config.toml
model = "multi-label image tagger"
train_examples = 145000
stem = "deep"
num_labels = 9
orthogonalizer = "polar_express"
decay_fraction = 0.3
Rows from block 7, named by matrix and row number. Rows with one number belong to one channel. Each number is 128 + 24 x the weight over its row's rms, rounded and kept within 0 to 255. All counts start at 0. Numbers have three digits each. After the name is the row's rms in percent of the matrix's.
# sq0: squeeze pointwise conv (model.blocks.7.sq.0.weight, 96x192x1x1), inputs 0-95
# e10: expand pointwise conv (model.blocks.7.e1.0.weight, 192x96x1x1, transposed), outputs 0-95
# e30: expand 3x3 conv (model.blocks.7.e3.0.weight, 192x96x3x3, transposed), outputs 0-11, a 3x3 kernel for each
sq0.15 099:141151108151153177112145090150118143133147113171158146105155150129133126138136145115134136141131115116125119132144145178145125111129125144137123128163137169112131190151115131130155147113145146136117128138130147132144150126126145175122110141131179117154147175115113134144118138133128169122
sq0.16 105:132132146161137147132119144139141135127073168142167155147138136152155100148164135136088155133132129135120198147138112105130124085141123113128118142123128132155184165121145119171075178141124143127135125137130122107152135138114155156178143124124146166153137166107142132125142132124149136119
sq0.17 097:126141165135121102110118131124091125102115141107089130149133124149116150097132134101128129164106123122079136118111114152131118142131148096114127144114146109142162056141116131126107106126092134099119106117097092148150125125132101125169119135154147142151154109101091118141133124134143155140
sq0.18 101:133126113108111128124119096112099117120093099097135099122111127101105139121127106129119155132125108107119126103129103089117130153131104151123124137117128124131098120098111097114138117121115120128117119120144099118094141104121097139097137113137116096114101124118129118145141120110121103122
sq0.19 104:153140142131131089121094141151087103146100135130082113156123125131098182115127145126096115130132110122107117116157120130102135102146104113177145118088144159076135116107122127104125128144124154087124134128132114169169127120159111100142152131128099089137124117112133154119120123146147124131
sq0.20 109:136125099159140060113171120130128150140097123149071128148176119143166126119143117129088183139125122135111148124146104101133124103127123124125121111131130108142153079124155159126142112141131159154117126125112116133139149112180120086145170136057132130124097111131128166149081122135137111141
sq0.21 110:122122121137141139155092158095134149158155068128133114124108130131123148112133116133154090107133126128116105135127125123134110150121117134128126137074122117102089124120132117108102093119131119124127149152136139122094127125117140139100137107117119096129122104106125077123136130119132118117
sq0.22 096:126095092126131132125106121102137092122151095107119102141101109129129123133126124139106112098135139155111124132132110089107105115120092105083111116079106115144113116110139144108155134137135119131129131131116096121119139143104130116142105114134104121078120110098138142133104075117129105113
sq0.23 093:162124152165126145110146135153124141161121152132102131151121136089118149135108144134128129125130106191126122136138106136151173142167165128134156170122137127134122122107158123131134127144140120126162138142118155189139109159082155114131084129156114119111140146135104106109100137150161115154
sq0.24 102:126135108098134128132119128165109100154130126128142133122143130136131122144144176143142142105127128122117125110120100118123166130138098139164158142078142139144147146136136143133155114119120115114129149131129179165116137139144120135131116158112117120144149154127169166140103123166129163171
sq0.25 105:130106119148106110081167086102109102112148115139132097117143137143108118117116127144113161115131126126125141111114107097125105101123125101131099118145125124104136119098127169115138138123106166109140112095112105102141117088144099103122154114141108137109124148101155145161129122109137138109
sq0.26 106:108120111120117097137122078153128148127108115117095123102130120129134123116134121124074103096125096118100134108127095129152145108133137056132141121142113096171132080098120132114138142119120125139106122110095144126153124119115106096135105135096134135118133108122131113096102093134128131132
sq0.27 105:131137161101116092105158107112119101123113112157106127139138118120096074123112128124124125129132135131114112113119094068137147145148095118135162141048136144143128098069138115134118117134108107128138140116127139118122126131146113107136137153115125117131116147136147132140138129165119124171
sq0.28 106:131151081105132105136106119124115092131120088155135115127102129106091129132108103138152109152126098120144117143130158119137121129101133160158104133113122159104152149132124115132092136123136116126126124118108072120162142106106122143107116114120103134147127147142136135137130103107139135105
sq0.29 107:122121106125081112091168166148092147097169144111121150140163132162132148102122107110134120138105107129089129101102140140135114133140158126136126113133132127158125119109125127115134107129100115141116093095080123109116105132117082109129134122131098126182140139116128146140138131113144123106
sq0.30 100:119099109144139197127112163151163183123092085160177120116138134120125110096119125097127125125099112137143122114129140130137129110118157112101119135148128122138144163157128130154150146132102059137111116138138119134152115122108149164139104128153087134095137180122106140101170120117132093113
sq0.31 092:130153142129118080168071120126158124132128136108089148114079100116115099168145136107132105118154130112130132149128153106103120131144104111115105135133103069161125130120111137124130093085191119107115129130133088077094144088089137103122104107136130122099085062132123098125122159129122118119
sq0.32 101:146114116118142131137102109140147120122136109130125117132136114137091068107097118113106130101105118146090104120096086097136128091110117127099137146137135126071108141124122141117121108113097143136111132126096106097129129119095119149142135125082100100102111128095130113121130127134131126131
sq0.33 095:112133153105107119148121163083132117126087099089113113118140112150099088136156128123142149126116110142114113124111120146134122110106120130121107139113140124114100141124112083126053117119131081075107118096121126119082133102156136121111129114109130081136126087130094113118095156118117112110
sq0.34 107:116103116084129124121149113137116115129123129111119104124166128133130139134099141137121146067117126096138117131136079081137133154124122090133122096127140127114107126111124141106136116132109100136126121118094171144128115130144113121139151149096132137111152100090146129132111124131108119125
sq0.35 094:107139095105131116140125124076110138144097140089130134109113124142123137143141129096104122088131117122125141131119125088165123134117147098131123118101108133111136108119107137142093100099144128136096126096142114139081134121142141099137108119102152120127121111144115140137126095118114151122
sq0.36 097:130127162078129134134088120130132172137135153144132145131096129122175131124146124131087113116113115152115184146112086140151120134128106146121138136137123116174175115128153159152097115120126182179137134141080134130135126139115114119115098119125105187127158119120136110142122139124130127117
sq0.37 104:143091143107122138116121134135121106147092110103156085139137142108079095101099131144126127122100118123119149113115173124092118129126106113088124127090125104095087131096136142114077125141096124116141139127115140129141105126149110134121142146102144103074122129103101147083143153145133098138
sq0.38 090:116131162096154111115103155129152162129112107103127126118105119111115107144099125139119096117153133128150151148141131177140110143114155135104108121121082139129133132132113159135092152093122127147089128117146070114106143111147140143125108139155128121115130137147130100084110105124149121132
sq0.39 091:106124117115149154088124155117128161129131131136138123102151068113128108143123108147131138094119136113114106131152077128145117150096100143135102086142091093118128137115090123143120115084145130159107124151167099132131128085121111140139109121157132131107150124138119107140124149112110092149
sq0.40 093:097136144119137116140126135149131142144106150140139128124179089108176130130156111148113123126139147130120141132162128087155100149115145133135130093202093114140111111137096120150136108103133130101120161141174152106134182116107139115095145105159047140157107150167155125101117152106128136101
sq0.41 093:123105111109150132114100122112118113171090144115117115100133100129156102129138128177180172136140165139162145126150084132131127097122103120138103133120109092163173136114139134146167135111136106130090160147167117117110167124119124108142155112149141155149118146180132157160128116112090116122
sq0.42 090:103134114132127128122136162123146131173165101138124133101149098103135140133142096123114118111141126067163145119118113115149080145082128142139107079164110153150153116138090137141137101096151101121100170104122175082099140148146130110114158116133129140137128119124149131117136093098105139112
sq0.43 106:124126111132089147149123154153089133099113119126132137114143113134151136103154124096125118124101098126076108103087146111143109115129143144144121118129115131130144139134122118155146148132096101125122095103103107135142106120142088138148114117136135120143121135116126110142125142122132153117
sq0.44 096:137120125107133106131113085158137148124109125129105126140113160145143114113158167122095115136144116118146149143115128114120168111131097163122153150137156141090125103145128141124134134128129114105149123114161158130151136144126137122135157149136096126143126100133130142115138117144137111160
sq0.45 088:143111151147143173130110092099121100130137123125154136149119175136137115132128157141147151135137143180140143132125144140128140162159144139124138115171115156124120177089171101129121137170129152101171134128122165132133130162109117156121130170158146136156109111107106169123127133155160121141
sq0.46 099:121131095172135131111120118137143135130175134119126109135119144113142129141135135143180141132153135127124145134130240145126118142131127192114122125115120118118127126129119156137123136138135120128154131132151126135143148137142138114138136117221127126133147140118160151115113122125133120119
sq0.47 109:146091118147152110143145137162138132138099123116113110165134153139121128110139147128092159177109132149157123127147119098098136112142137128092120130117141124142116124112154140124144106144128151087146145141125128122113139136125142127132154125131132129097100128166132095103097141114191117121
sq0.48 102:118119157150087156127125157153113120103118152105129135110138114112111101118135090119124137130106095114115152114091146126108123132111110110135120129135110132132134122100095110127143107107113133119100104114114137133097102109116113132119151098124131095117108104109113120097122110112097131104
sq0.49 099:095135159107135135116110139137151113129143143115103167121108126100145136131144124135154125117152136111161143146139131162127124130114101129130109124141123159144131120115106130113162126115141081117134142123152114110144123126150153125140132102110120131134141117168169066090091112114097147110
sq0.50 089:114139159163117120108128098128144176115098175102113144098126152136148098135143134129126111131118133114159173129105132126148140120132106131108136146134130133146175132149138157197114107153129124190140105114142134121120118163158143101167155133083116192127119129178110136106138127124123120116
sq0.51 090:154135126139119131135112156136135127143112102139143093134143127100140140108131139104147090135132122096132110125137152171126155119114142111097163155145137134131140127141130132132164134137150107124137153120115172195132109121141135114106128160110148106097118145116161127118121103167115126180
sq0.52 106:123095129132118089127121093134112121138136108137087135128085124121111134129098156126115088125122147120113103108104108117113144130134139109106151134162128119107110103113131128101151116113129107105137125110093159140116119154084120098120087146104125122118129118079103083105104145153131114155
sq0.53 099:128125123103118126124104122141125151129112146134115128112086104095113125122101120126097156124119111143108168127132053114123113109124085151138112104082119115121106135129131135135137130106115147120114124125116126107146114106070133117096131105089123113141111114096120135110109136105140165121
sq0.54 102:134082108137123123140152114118133151121129142129128072162125141144127117126141114128155121170153127132111136129141135145126116143148139125074131095147145178105148156126142109136141095157124135152139115125137079107117154139114111145133141121161090147063145150126116105127133160133156079131
sq0.55 108:129155145140110116101121136098099133117142156123125135116081138120143144116114123103130104135111114132117121117095118140132123139125141132126128118124140160126136092145137152118145135116120084118124118114098115142122118128101109099130102122144171137128133102098110084137120149131142147132
sq0.56 099:121095113130145116156138147106143104180155168144118111126119115111073099165130120124124116111146129114155125130160157140145114167097091142111113113125119113104123122124087136116153136093149136142114164139130123097128160140102140113135123140137162116132144109116151068094126097118122151117
sq0.57 101:110106145122111125140112096102128130138134166110140111115098117127127127120097114134165116124127141121140120124119096118109100158113120157139110117105134144100104133120146128119080161106130147129141125116129123114116131122091122126117099108144132128102121128126118115142125162114113110118
sq0.58 094:105114157133150126159091150086103119140115126126153127108139106152130158130142094119145142115110127121146120155126172166125102100122134137118090102112113124128117142141119122135141146107128134136112135130115124108152111089151147139128135103134107129129140150132150104112115189093121102110
e10.15 104:091126161111147126152099116147090114137076153122153121125102134121089144136141107157108159080094067110145139163187147140131104143123106131123159105115112163142086135124122127071122156100118130168127170166128104088126114119143142135119118163115153121107132131124115094126163144135102128172
e10.16 111:117173124129128153138132101132126128123066097130118094135094102124126107096118113108131104123140118091127140163164132099154107152130141144124117158109128099145089148113157174115141138116129121153155115146121112119132159148170118115116137110054166096147111165127128139169147137115101084141
e10.17 101:183121115120120127089139132110136159123087124133102153152173127105160111143134112145123135128130149135084130110124112123113102170155108142124113125100148131127136108111148152190137140159106154130114127133102092116136163105168160134196102125167124137128151120142144113100143125127128132150
e10.18 102:120102147144172115107118110067147119159180170130108150113175147158154091124108096133166155140106104134134130107144139132132123155176164148128115110121160125154118120159096141154167150094152159114127151132094143087144120101104117178099160120152122154164134143109112117112129129130179132175
e10.19 101:136090126132137135104087113132163161145103106116107149156170112117200152127105191115117129107137091110103121133116107113154108135128108112128105136155163116146144132123132101091148124133152127149098129099117112069161129125163117089120119133172135136133105097130126116132111157126096123104
e10.20 108:167130130123123145086136130092125118110113108113144148147095118131165128141121128125132107077120090140106112090121099131140154094130131086118131110127127128115137106132164169136125110142140121133131102195121166123143198135159112113181123157092174162130158158128149139117151124112109089112
e10.21 097:097098134125139156113169166156157116161158091102139188108126119146122157121136089158091157131124122093159110151080116172126164132112116106093104089117147099120111110122106086138164162141140132095143151146104102154110154099094128079149153115149154111131107111162122176117155145109140115121
e10.22 103:089140138143108104114123130140166134145094131138156161134141141120142101129067122123113085133089187120118112165138178119154154116150142127119096161132123098066146107196113132102143106144147178128112154134121127153111123138105121133126141124172128084114131109121084135080139126128142131146
e10.23 108:122137077117151115131152106126120179147113141139160110089101095147128184139150115129150097111121128155127123157074142135116129111092089123147122192102103139119122158162153103083131145149120151117138153113149129168092139108106132173109136174162154131144125178159109118143080136111130143115
e10.24 100:170166163129191101149180124133155111148090149128182117180139125133083076136124111113145090135145132120147084182138100112109146150090182130157104139130087109099156179129110106143127149162105149134138149098130133122131110119133100101129125130103142191160121140177107104141114130141129110119
e10.25 095:134094163132135134121150136129136083152166098122122108148152076144182146187121122130152117099134129103160126156145124143162150106144142154133115108133191135089089097154137160112168087129155169133128141149145136129153125155118126083165100127094134129139155121128120112170120128146150133097
e10.26 096:157122105153115136132126145117143130098129199102104132145123187134103111161140144170149133152147154111104151103084169149132121115156112115084124120135082119110116140166142155143127135111141169115124108134171138131111172139103131110158123111165166105132124123139145115096138120094139136105
e10.27 109:175098110143153106127104171098117159158147116137106093207153150124091117137137134186122122138104146142133137132120087197107096141122133111125112144080148118102154103117098096102170126130145088115112121153116096099141148118153165120151096126148171123134133154116128149127120146102118136160
e10.28 092:109096121129102130165116160141171138098124120126096170104113113149117138127176099141105130145101116106134129140127125125085144172140109165119156129098158171167093119139175139171148114127143147144121163144153132125096110113156102124128136132118114084152099146145144147107157111128143125110
e10.29 112:133139145156119173106095133155107110122155145116094154127141153093124173078122128120125136140103125130156094163074080109139040149109122125153140135125142150077143131119125139139132124126093139147072127118139138170164138097125108098164091112122115113137142090108164115110139103138154097126
e10.30 107:083093115160150135085125117131159115114103150147156100159112135105137143127148117113106131140119110145159125150158140098139141140087123108160176114126128112153093112117133134137139131126131135132124159091111122177100137176124137160156128124115060171135084121129118110109093138115088151158
e10.31 093:095097137136153141121101141132161116135121142140154167151155152155081134147164132136157126122151165155117149097099152136152091082136100108176127127157117128148131128160134118140130123097163172142106132153136145127136140158128139133150181144156094148078101099104124116102126117114134106118
e10.32 091:115102122197113137119135136132152120119111183110110116160044145103160146161151123113114114126131114133154110092102176089149165118161131099139120136143153107116144093154104114167146124137140121112142157147154125109114120134128170116092124093132128150080101134138124126166147139131143152147
e10.33 097:155144093149117125144123178095162096144133131087127132129100134117138083107124133140123143128144119125113135110099118131155153115176123128129106089124115117139111155166095096147157120145139107115121134118134128114130139150120118122128103100122179161173143115135097138176092140138120148115
e10.34 088:164120103139131140135149125095178130128142129134066171117130142155142105130093125156132131154129152143176140144122079127151123110126149125135094104150155138105142102135124109115169125114127118137126145095133140127190114138123149159106120133128100165175157121120165158136123124121142099125
e10.35 096:138134134146125127119131125107165158149121097129124166169101154135117106107146160101109161090143180073164118096145148112108118104178109114124143127130120160113121175135137129155158111112165122118119111096169110154121130190127117147127146114145080146117108101101120105157149153131170102149
e10.36 107:134132150072159130153129138128120123153152128137127141047136119138144101117145149111108106133147145112103175150142134114122133127132162133131136112123119127152098121153111130119129090138102137144125155171138150112149161143165096141130157146147129126105159131151134126131142111083129179118
e10.37 117:127130151126157127096155153126139152125118100145114144180072132137118111156086101187132131101072111142096110132122148167108108111113109146116120129115115128104125145144120152171112119123144162150113118151122120126106165130139137139175074138113167112114130103133103109138181144128117134130
e10.38 088:129094124129128156167165131111113119140132132130070129157144139140117124150116116120133109151126063155165165133160123161130137120120152142130158140123131144132120099143129155132160108122169080116139102161171115120105155130127142136142110117129140108154093151120198162094141135150121199105
e10.39 095:137115110134116161160149149154131063149150161122088116139117137145143139118118146118092108143161123091107139126108164184095195141137142127129136108117134141169152063112114130110138135124132129106120114100114109130092156154120147094069133141071087127159082099110164138095129153109110129170
e10.40 088:125128145125083121113137151162087112117140136119130135116134122153147087146070160159124101155131171106195087147135137126075130165173131130103134119144103118102119138091100133128128133133147129136149123115171142128113136134113158136102154121084114111087134135174123150128107160169125131118
e10.41 089:105153138103136113113107156147132121135126120148134151117118184173137147142092086108123130098121097131115162125136099112178147094121136152147140129106154116052133113106125087109091144126159080147171133119148139107153124161121134149126134114130135164126122128124146125124137152157158143106
e10.42 092:142102056152119121156097146152099149132157172129125140125129150141166142107117129145117132092125136134135152136110148143085146114155126148128142101126102122084119092120129098112165149119142140136196096128133150143115119153137125109092134123154140114192124118093142138105147169137142061123
e10.43 113:117130159113120094123111105106114101138176100122161113134148123107143141119135116109113127108125135126120091126117124112100089142064146154112143139087096132129082114117103145154166143127092120155132136079123119122102116091124092127108076098113138118197116088097126132115108079146144131110
e10.44 109:173142150166181103114186093158118134165106127158117154090133163124104091143109102122173150065105147158135128107154108099132132111124132105141114146149135069104159139116110100134132091137109077146123137122126116164105097129152123110131114181147125158118135163140154125094129128114096124113
e10.45 106:155161139131123103089153138119130171161173113147177140139123119106105090131095142114153122141148135172156135145124108111138112119129114137131152170109091138121123141119097128095180134187125138114144149111113129136151129121098145132092140151121062145113129095165085130109085131062140140151
e10.46 094:111146131128106124117131095167137140112166140124151120097152097117149135131116109116139144162104129152095177096132111146118176115152156161128122128177112203134131181123124125154138086124136123097142090103128145147134115130154135137109163110141096119114130085127135181152121144153102163116
e10.47 096:145092088122087113104103126096122096132133137128081082159156117107169096151140112147126143125139103163113107148161156146105104130101083141103162116126166103143153124136137156136053127108112118121111132138117113121151142096110096074102111131140122119123113145140127158116102108153131096107
e10.48 110:107084140132155137113100124135130105129111121101086129122126124114133119099080128118101139125143089090148144160182144152205144119166148124122133094138120094118130132108115134174155069120123122122106142136109122133120167137120114105187070165148127130153127129112151155152164117135141140126
e10.49 099:139118098109121092127144150168143125097138175116117174148091103140138110130140114140116153183133124120137143083161164142106135113132164132071216135149121154111110106125112115091175157169135065146157136116141148152113121160134120116135200142149144097116084109100117104105140123145098186125
e10.50 099:168128129106136146133137122107130137116132107110107108078119157136107139130131136095123128133153124156102125113107134122128128173125146081131130138128141108126105121113180123131167119139128129171137140131140134127107148116145114102120158125180140129110149212123083158096106128178133154147
e10.51 106:098137181107167126093176120113087105157103112132162138130119130119118152134115131125152143131130115119124150126104116115143129112144069132150140086113119113109178112094119089135125094148136078123120124100135133124143145153114123155170159164129107157152125110158158118160138139103143128097
e10.52 099:185127107160126124097141108088188113108116146131154098170176142134141132151098113124140098105140190127145122111160137123133127106170105105130148130119140139131141131165140166161112134147148165110116093139161129139109116145134110097114114175157130126108121137122141132095137146128171129159
e10.53 100:125131118137137156094107111110106148084125144141151099128127173137165104117092119144106142130114148140173103111144131148142148143110116113116131132114146105143121118112141124134115114125094143111137077083187115147188151124141150083126107127162116076141147098133137116130173120119144124107
e10.54 113:105127181169117132129135135136115137138142129154111125149132147136133105133125153114133175202133109151129100187124116143149169064122135183147132117123122124120123127108133125113144081132128084136139162099089113139117133136130135163104123150133084143124142103130145114096151125113096114150
e10.55 093:132168059129110119106147121127138106118129154104127131127114110137123129131148130122129146173173104153151147134115190133143121165166179124124112114152116140136091138134139123151154162110135117121082136129117105105089156136140116116166120136141148158120140125158148190119152116161151179083
e10.56 090:172131117128152138159051152166137161129137148119106158159112147113137149123119156104134148151120153100119135157113124149142139098078144138176110118188121132159126083121119143124099135111116136142132118142150178167111141090109144137126124146144154151144116168123147113117128139147143139109
e10.57 097:157070168116136067102125140132126127106092151134171130114136107121096156094105149146122097155095161060138144136180059163158142129102127128138106086095109157073141154139101112129118124112145136133144130079144112081100123136113146155138088116145122161125135105113145149123106114099092149158
e10.58 094:101094132134138109132153146141104122119137117126138109121133141151083122137162116131098101142169119106100181164075115099091106116132147117122104118138111127139136151124126139115116100118155105147142156100143092135135135138148190130147148133108121116166109166140192131130138177078102177123
e30.15 107:146116115101139162113131153131154130100123111129109132134084171135077120175121130130125160146120125095145132091120141133151135117145114093153104125163136098126099115136138118142134127117143098108128128131133150175116118126159112182124128109110144160124106158148107093117071132161127133167126089160103137198126131141125105137
e30.16 103:153103131144123132147132120113137118101136119121138118114105133149143128086154131191151120136132144120161127127104132139161121155147153087159138102165157158103137094134123118127128087131104105123114121201128091099092123098127111094126147140104119103155124113158131138136137135140161148094144136113155151160138158132119150129
e30.17 104:095124133116147112138174149138130099140175121115114132152083101128125152113101149147100102123175124122194139109130177117128173124093146140099160115087119146120118110124143129143178081123110102122128104171141107131122136093125140170130136135144130109144148156123090106093157133127119129136099108160121082117129129096124120118
e30.18 103:104071102123098137093108128150134101152154117180149112126139119115112117129084146131148146150154138124183140141164155140098138147150158110162134147128167124123123123110125114148145110124139146122153135087120151101097140125151138115125146092116119166162134120142138147135079102103098166123120137153146147109131156155106121092
e30.19 088:114173094104119108152130155114126125108130077186140095129130138146138125141144138104122105114133115142139140090153144118140149116142117109121113121117133135123153096098126130115145134144143118123144128098151137102178114149133134138104117139149115097109109093150132167137143160158131104134188123121110194153136163132158140117
e30.20 122:094138149118162119136158123129088154096110136097117114150122111133135152062107139146142089121185123132163130148093131141129095157150144099099114142125141131118128117134123122111127118154141100152134146192137125140104087121148096110114129120152095075118125106107115130115144134158125170154080125142145140078123152129121118129
e30.21 100:166163146133143165131092136171130127125116120120108130152141131159133105111139190107132108127145117161114091157092132132124084129125123161159158181164166140151173150132122124156168105126172125129100114143136151146119129136089111139132115129125148095126146146136113126108121130106127130116125119133132117134156162117118116127
e30.22 096:126129160113146134143117124110119116146151089154142090130147150106132150124112114100081173118100130114154143160128102158102119138167170167122117119108143145189125120124155131157152098173136138170155164132150151137100144144134109121133133117106093107110112072110179165157077084110114169122124120164141131119133146140124137105
e30.23 096:160103122137093110112074140100092143117177124130160176122140129126111127097138099115093082133160098122120096147126144101115136139126084105106049082119109084123117111125155165148132103156139130118122094123099126128163137124116121118160129135116087142110124120158168138114112093136136137115127116167147107165109168172114128112
e30.24 101:120130136125134114140131116094074123129213121114181152128137158137120157133129135106110101165174094149120122124095122139101145141146116120110146152125146110149145134131148145137109127133125120119140088121137133132166104102106132109113121147135077167119108109167158117143118106142107133142123126170153129156102144147125155115
e30.25 107:136143152124110150152141138095100090065116112109154135094089142124114114147128128150148089146120128106111164149132131119163147120161119171146133137122168166134160126129146120125162119142151119154135130118157097084148105110113095113123137127145128133092143123150103162151108115139123108134154105099072173153130134131140165124
e30.26 111:130162155094099100103157169142138099137152143083142130124086085115112124153135125097060140122115126165186153109111129147104154119101143141116170120113131178162158172150127132130136138136122125097089114136107106150092186142166143126145078117128103150169111113107160127088136125109139147127124106102108125125110116109089129070
e30.27 094:100149115097169117118136119088065117123174107144148111181150133127106130114124094145114118160154123175145147113143161082128154113121082098118129149166152122139153117132134129158118141130118129164115103099108136125147135143125115187112109102124145114085104172123137125100167158147114104131142140125093127101176182143161115104
e30.28 090:176078132120106117127111100138142110102168149139121113141154166141128149140100156132124188113096155156132133128111137164124106150089140137121108140119127122112154152146125144099095157138123127097122129119149156194122109139123117117136098091112149139151103106117140136111128133160115153112114073084124117153163195166133169117
e30.29 099:135114124135118118144167079141118106153129121107108142114111127083060111129146126156080132128150091076136096110129140131082160142120157124141158096159108133091085199134128125147146165108122094148113153134142107112124139071159089153148095126129159142138119127108077100137132157150115112123159113110125123126123189141131147121
e30.30 114:141107134135155147114128121157172128165145102178070081123138145139144124142122131129124155111090152107108126141090096148129120110150158110163105114153144084133134121105085107103121153100116085091148123128139111169121137137176113127134135104107139126077084105100110114145086122140187150135135112111130092140141124137114150140
e30.31 096:149143130119111117138159163152113107137147152092142127134171135138125142125121134144084149137157123197164119144172128158142133091099134098099141088094120149122138133091145096112121111123133120142144080131129101175121196170132142138093078117127139132129149112108156176112144106107147119109132106102113125109124143119089139114
e30.32 096:100118085106108102143132153157122124133130121115108074084122133115152108112096090129103120108100104097147113116151144125129119135150147096129140103117175101091117113134107128137138076123128161116139137063151149129122152139143132126116151138118117121115118112156114164156101140168088157142124132149105117122125103103114117108
e30.33 087:100079120099094126107116119096135127130115169112105159130131164127168136115135128120146102150156126145169147184116181146144160124112096140157104132113157144120139129096124131131122113104100142133122161121143202140112115108119150170137154130149126139135147178182113117095175179115152140077152111128116116114114173134155193121
e30.34 100:133157113106109076135118125120116158169097126107126115121113150117132096145135126108128092107122103107128126115118134151157139143166125089100091098132144117136150109137175112160188125168165160154127178090140135137129129127153084151130127139142111135142142090112137153176137125153154136132151124131114166177159142136174173140
e30.35 096:141120116143137080099173115143101147145122166129106144165173152174158182094146138170081106127124085165165102152134134152130152112105100124142114119109147160149139137142126103154131122166125129137139147132108158178144159174115164222096101125174110143131106097113134110134117105111123123137165128132138147147100142126091123098
e30.36 100:096084143140108124163109116092151114125119096139162123083097092109136136100128099122121148113128147137184167133135176143138133132093119105161145123152124153078092110145094125145122103127094114100108119213098110148101158138158115122100106136153143136140186129120161128088129124154125152103136131136116087121099145119105162133
e30.37 097:129136127128146091136130100120151150110160082122119102155135122158133149138124140157098103191132104163088088152149126150136125132143093110133138143136149137092097145137101140155113129123078134116154141108099144132133139144141105158102140106124133113097126173100150081088140142111149173156145123111105088101133095116100145097
e30.38 074:087124172156178171150119113140128105134155117150111101164173102161184137151175176120122103116137135171128109131133102096157084111159125138161149130152129085118153157108105141150146138070116107097125102136143109139124123136146115144128139146119146111088169161136157154139110124161156106123146123106114128106120155116117165145
e30.39 085:131167188149167161129134100126134142137120160128151153125118102108129132115125142153125107152148141138132118149108137139145106105138118125163153160180125120130151111097098124138123159082114155134150133131127139117122150140169174164108115117106135124126182138119156137089138090110164097129167117088157160129159192148133217144
e30.40 084:091115122124128167155126172129122102099118134178137124131142137141155142112180181145183129151119084124128086128138132101172117153211154128155131114187107092140167134153129129168171136130182148131135096139158126122109144149172067158139107143137124132095144124123155135108114118112136109137114124114118124117086124096124142152
e30.41 084:089183136140153139171108144146131140131157114120141104136140124134159134135140144128145090146109103137138074149134126098206081164178125127109146120166133109115131142166104177165163104105169164172158088166161084104117109166124097134117112153114126099107154155130160149107091111116160155122123132108138115088125127092110158105
e30.42 082:180198145146146206155131139122129141149142160113104141120120113153149129114119132163115126138100129153136125146140164144145072135093088130138145143109081123113113136108112169144132142121096147113131077134119094137137137154159140162127140150120130146146163102119193157145125114138133177168135137113114152093121152122098164104
e30.43 106:194078119139127163148134056129130138100111122111120157130113118104100135113134137170138175127128137105114109088103152092085150131136156132160098143154134114100121144122082073108105154112128118123128159113131172155144135124131149163141122114145115140166125151116113122103129136167112112120126148190105078128133166102127101101
e30.44 101:130125149120134102130113107118116178106226162142173158114097132109101152085102130122110112127156104126150174138138138134114129127099101131135115117142143116123147119121125138128109130141142143141094114133115152119156125120104125117140105102107091140123126099156143121117129108154112108108112154176130129168123169193100135111
e30.45 102:110108084076120135128148156158080138137168132151158139127164143140106152099125153105109131124149124143112125122119084109098130133143116103122114103127150149153116123112115138123110117143128107075104117102124120135174083130118144163148123133135114154112133117157132106126082106109136099117126071144134139150091146135104138130
e30.46 121:090158136114125137082138162095104107152090147130148154122150136116164113124134167123131121112118117122132123102149112153163145142149106115126153114122078098160141150111127134108167148116141115158148139072105127108105117123169142122175112166089111118110130102095163137125126104129149117112141133076147169119111132113145118133
e30.47 110:138158121097128082165136119143151192096153140159129076134128130147133109117111122136137108150181088127140077120121154096105111117127123113107093140150137118111122149120110128154135133119111114130080138077137108105134150147151123145131151117152135096090121145119134123123146132154112135105130120141116141095111156087149119125
e30.48 093:154114208141109127156178084101109117110128161120163165132103129113128124145187103132135164122151126165168148170165162150134126148114116138143131166116085170124113126107105100130112114118114150159167173133118153158155116104133141124126097097109158149182140133135162099121118145121124140123132107139131106115125165131107144141
e30.49 082:116134112151166149146176125165131126150137152107128140136130117163125105161151104139145131131106087136118087078134143114153073108113100149131107170169094130133112151126141184139135112116166157144123108136110103122112162196161097143108115189133107128125107116099176154103116148081135091111130094098077097090109149115096160124
e30.50 101:084102139137108095079112120091130108135122101120182117120122129142158169130125106097081117101130112137196138161143155150134098104082100104142136113153134137089117109099085158104123125124056131126087105163137080118102145104134120118105132144121112108126166142135152139095154102157148134091147141090135052093141134112151135148
e30.51 095:146138129129143138126125133105085137136197155141108111118158123121098162130128129136089145161124111145145154156111120126110126154129113105122117114138137133127121092080123141148133127132110179132116140120111128150202098108139130106117130115132110156126097117142143099140112117096134120114157105151133139142131171179104151110
e30.52 118:111126113120118116101117135125109148153189107132146086149161136153145150135120152136105107133132121105110106120137162134106130137159139132137118088103157131121163154120155111133106095140121149126139100097133130114139128118161134139137147121128097151159124162164119150176128097112090155130140134127106128146179152118114099074
e30.53 094:127130114120126127103170100119118077137148127107109116168158157159159125126162136100076118113133126149160098159137162123119157103111087116179112123131119133109130147128098165192113139135100127131116117147148143179135173132118150191109117124146121096077122164093097137126141138125129129129121139120149106130088112131111131086
e30.54 115:116125138111142130126118138119127114115132084149122132137158154144125144115139097133119139117083140083145131121098096145161135125164155110135102094131125141140104100134151166168166117145113148130099128117090099156139139124107146108135154163142136137110130140132129109136140086137140112160151101117177127161117130147101134175
e30.55 126:116139168096104113145159088137091108142142151115120106125113138100088131149115154162091168143140100140147078126157168157085147107111124168160153114140106145080091189101124109128130147103120121137127127122110108146118135125164087141121087131162196148134135132072118126138154100107149113140153132116113097096120140075127110098
e30.56 088:116124158117152176126139137142119122124135122132107107111156175125150139143152150132158135157123109125131113139143110114168098109152149134112152124136091096141147156094162155100173162090189139138137108149149109108112147134155114087138118136118136123121165106125190186157108099114127128122146110074099110145109133100158135122
e30.57 091:096124162121179149125152147107149098089134138132092108184123114145152149121131207123144140171155140144165142175127140143148093154143131160167151167129138103100111144102109148160124141118176126149144089104132157143100123133163114127148152125121123114064140119104114149106093106109116103145094135157125074111105135114103137093
e30.58 091:080085170133135179134161105120120129091129120134098128143133109136143162089154165169142130162117159147132122082124111100200118159186154149173133140153113161144142132151179111139169128084160103149156113128125104124123165106154120132133114103114138137117143128122150110128134138125151113109152121139147131140115164104140165103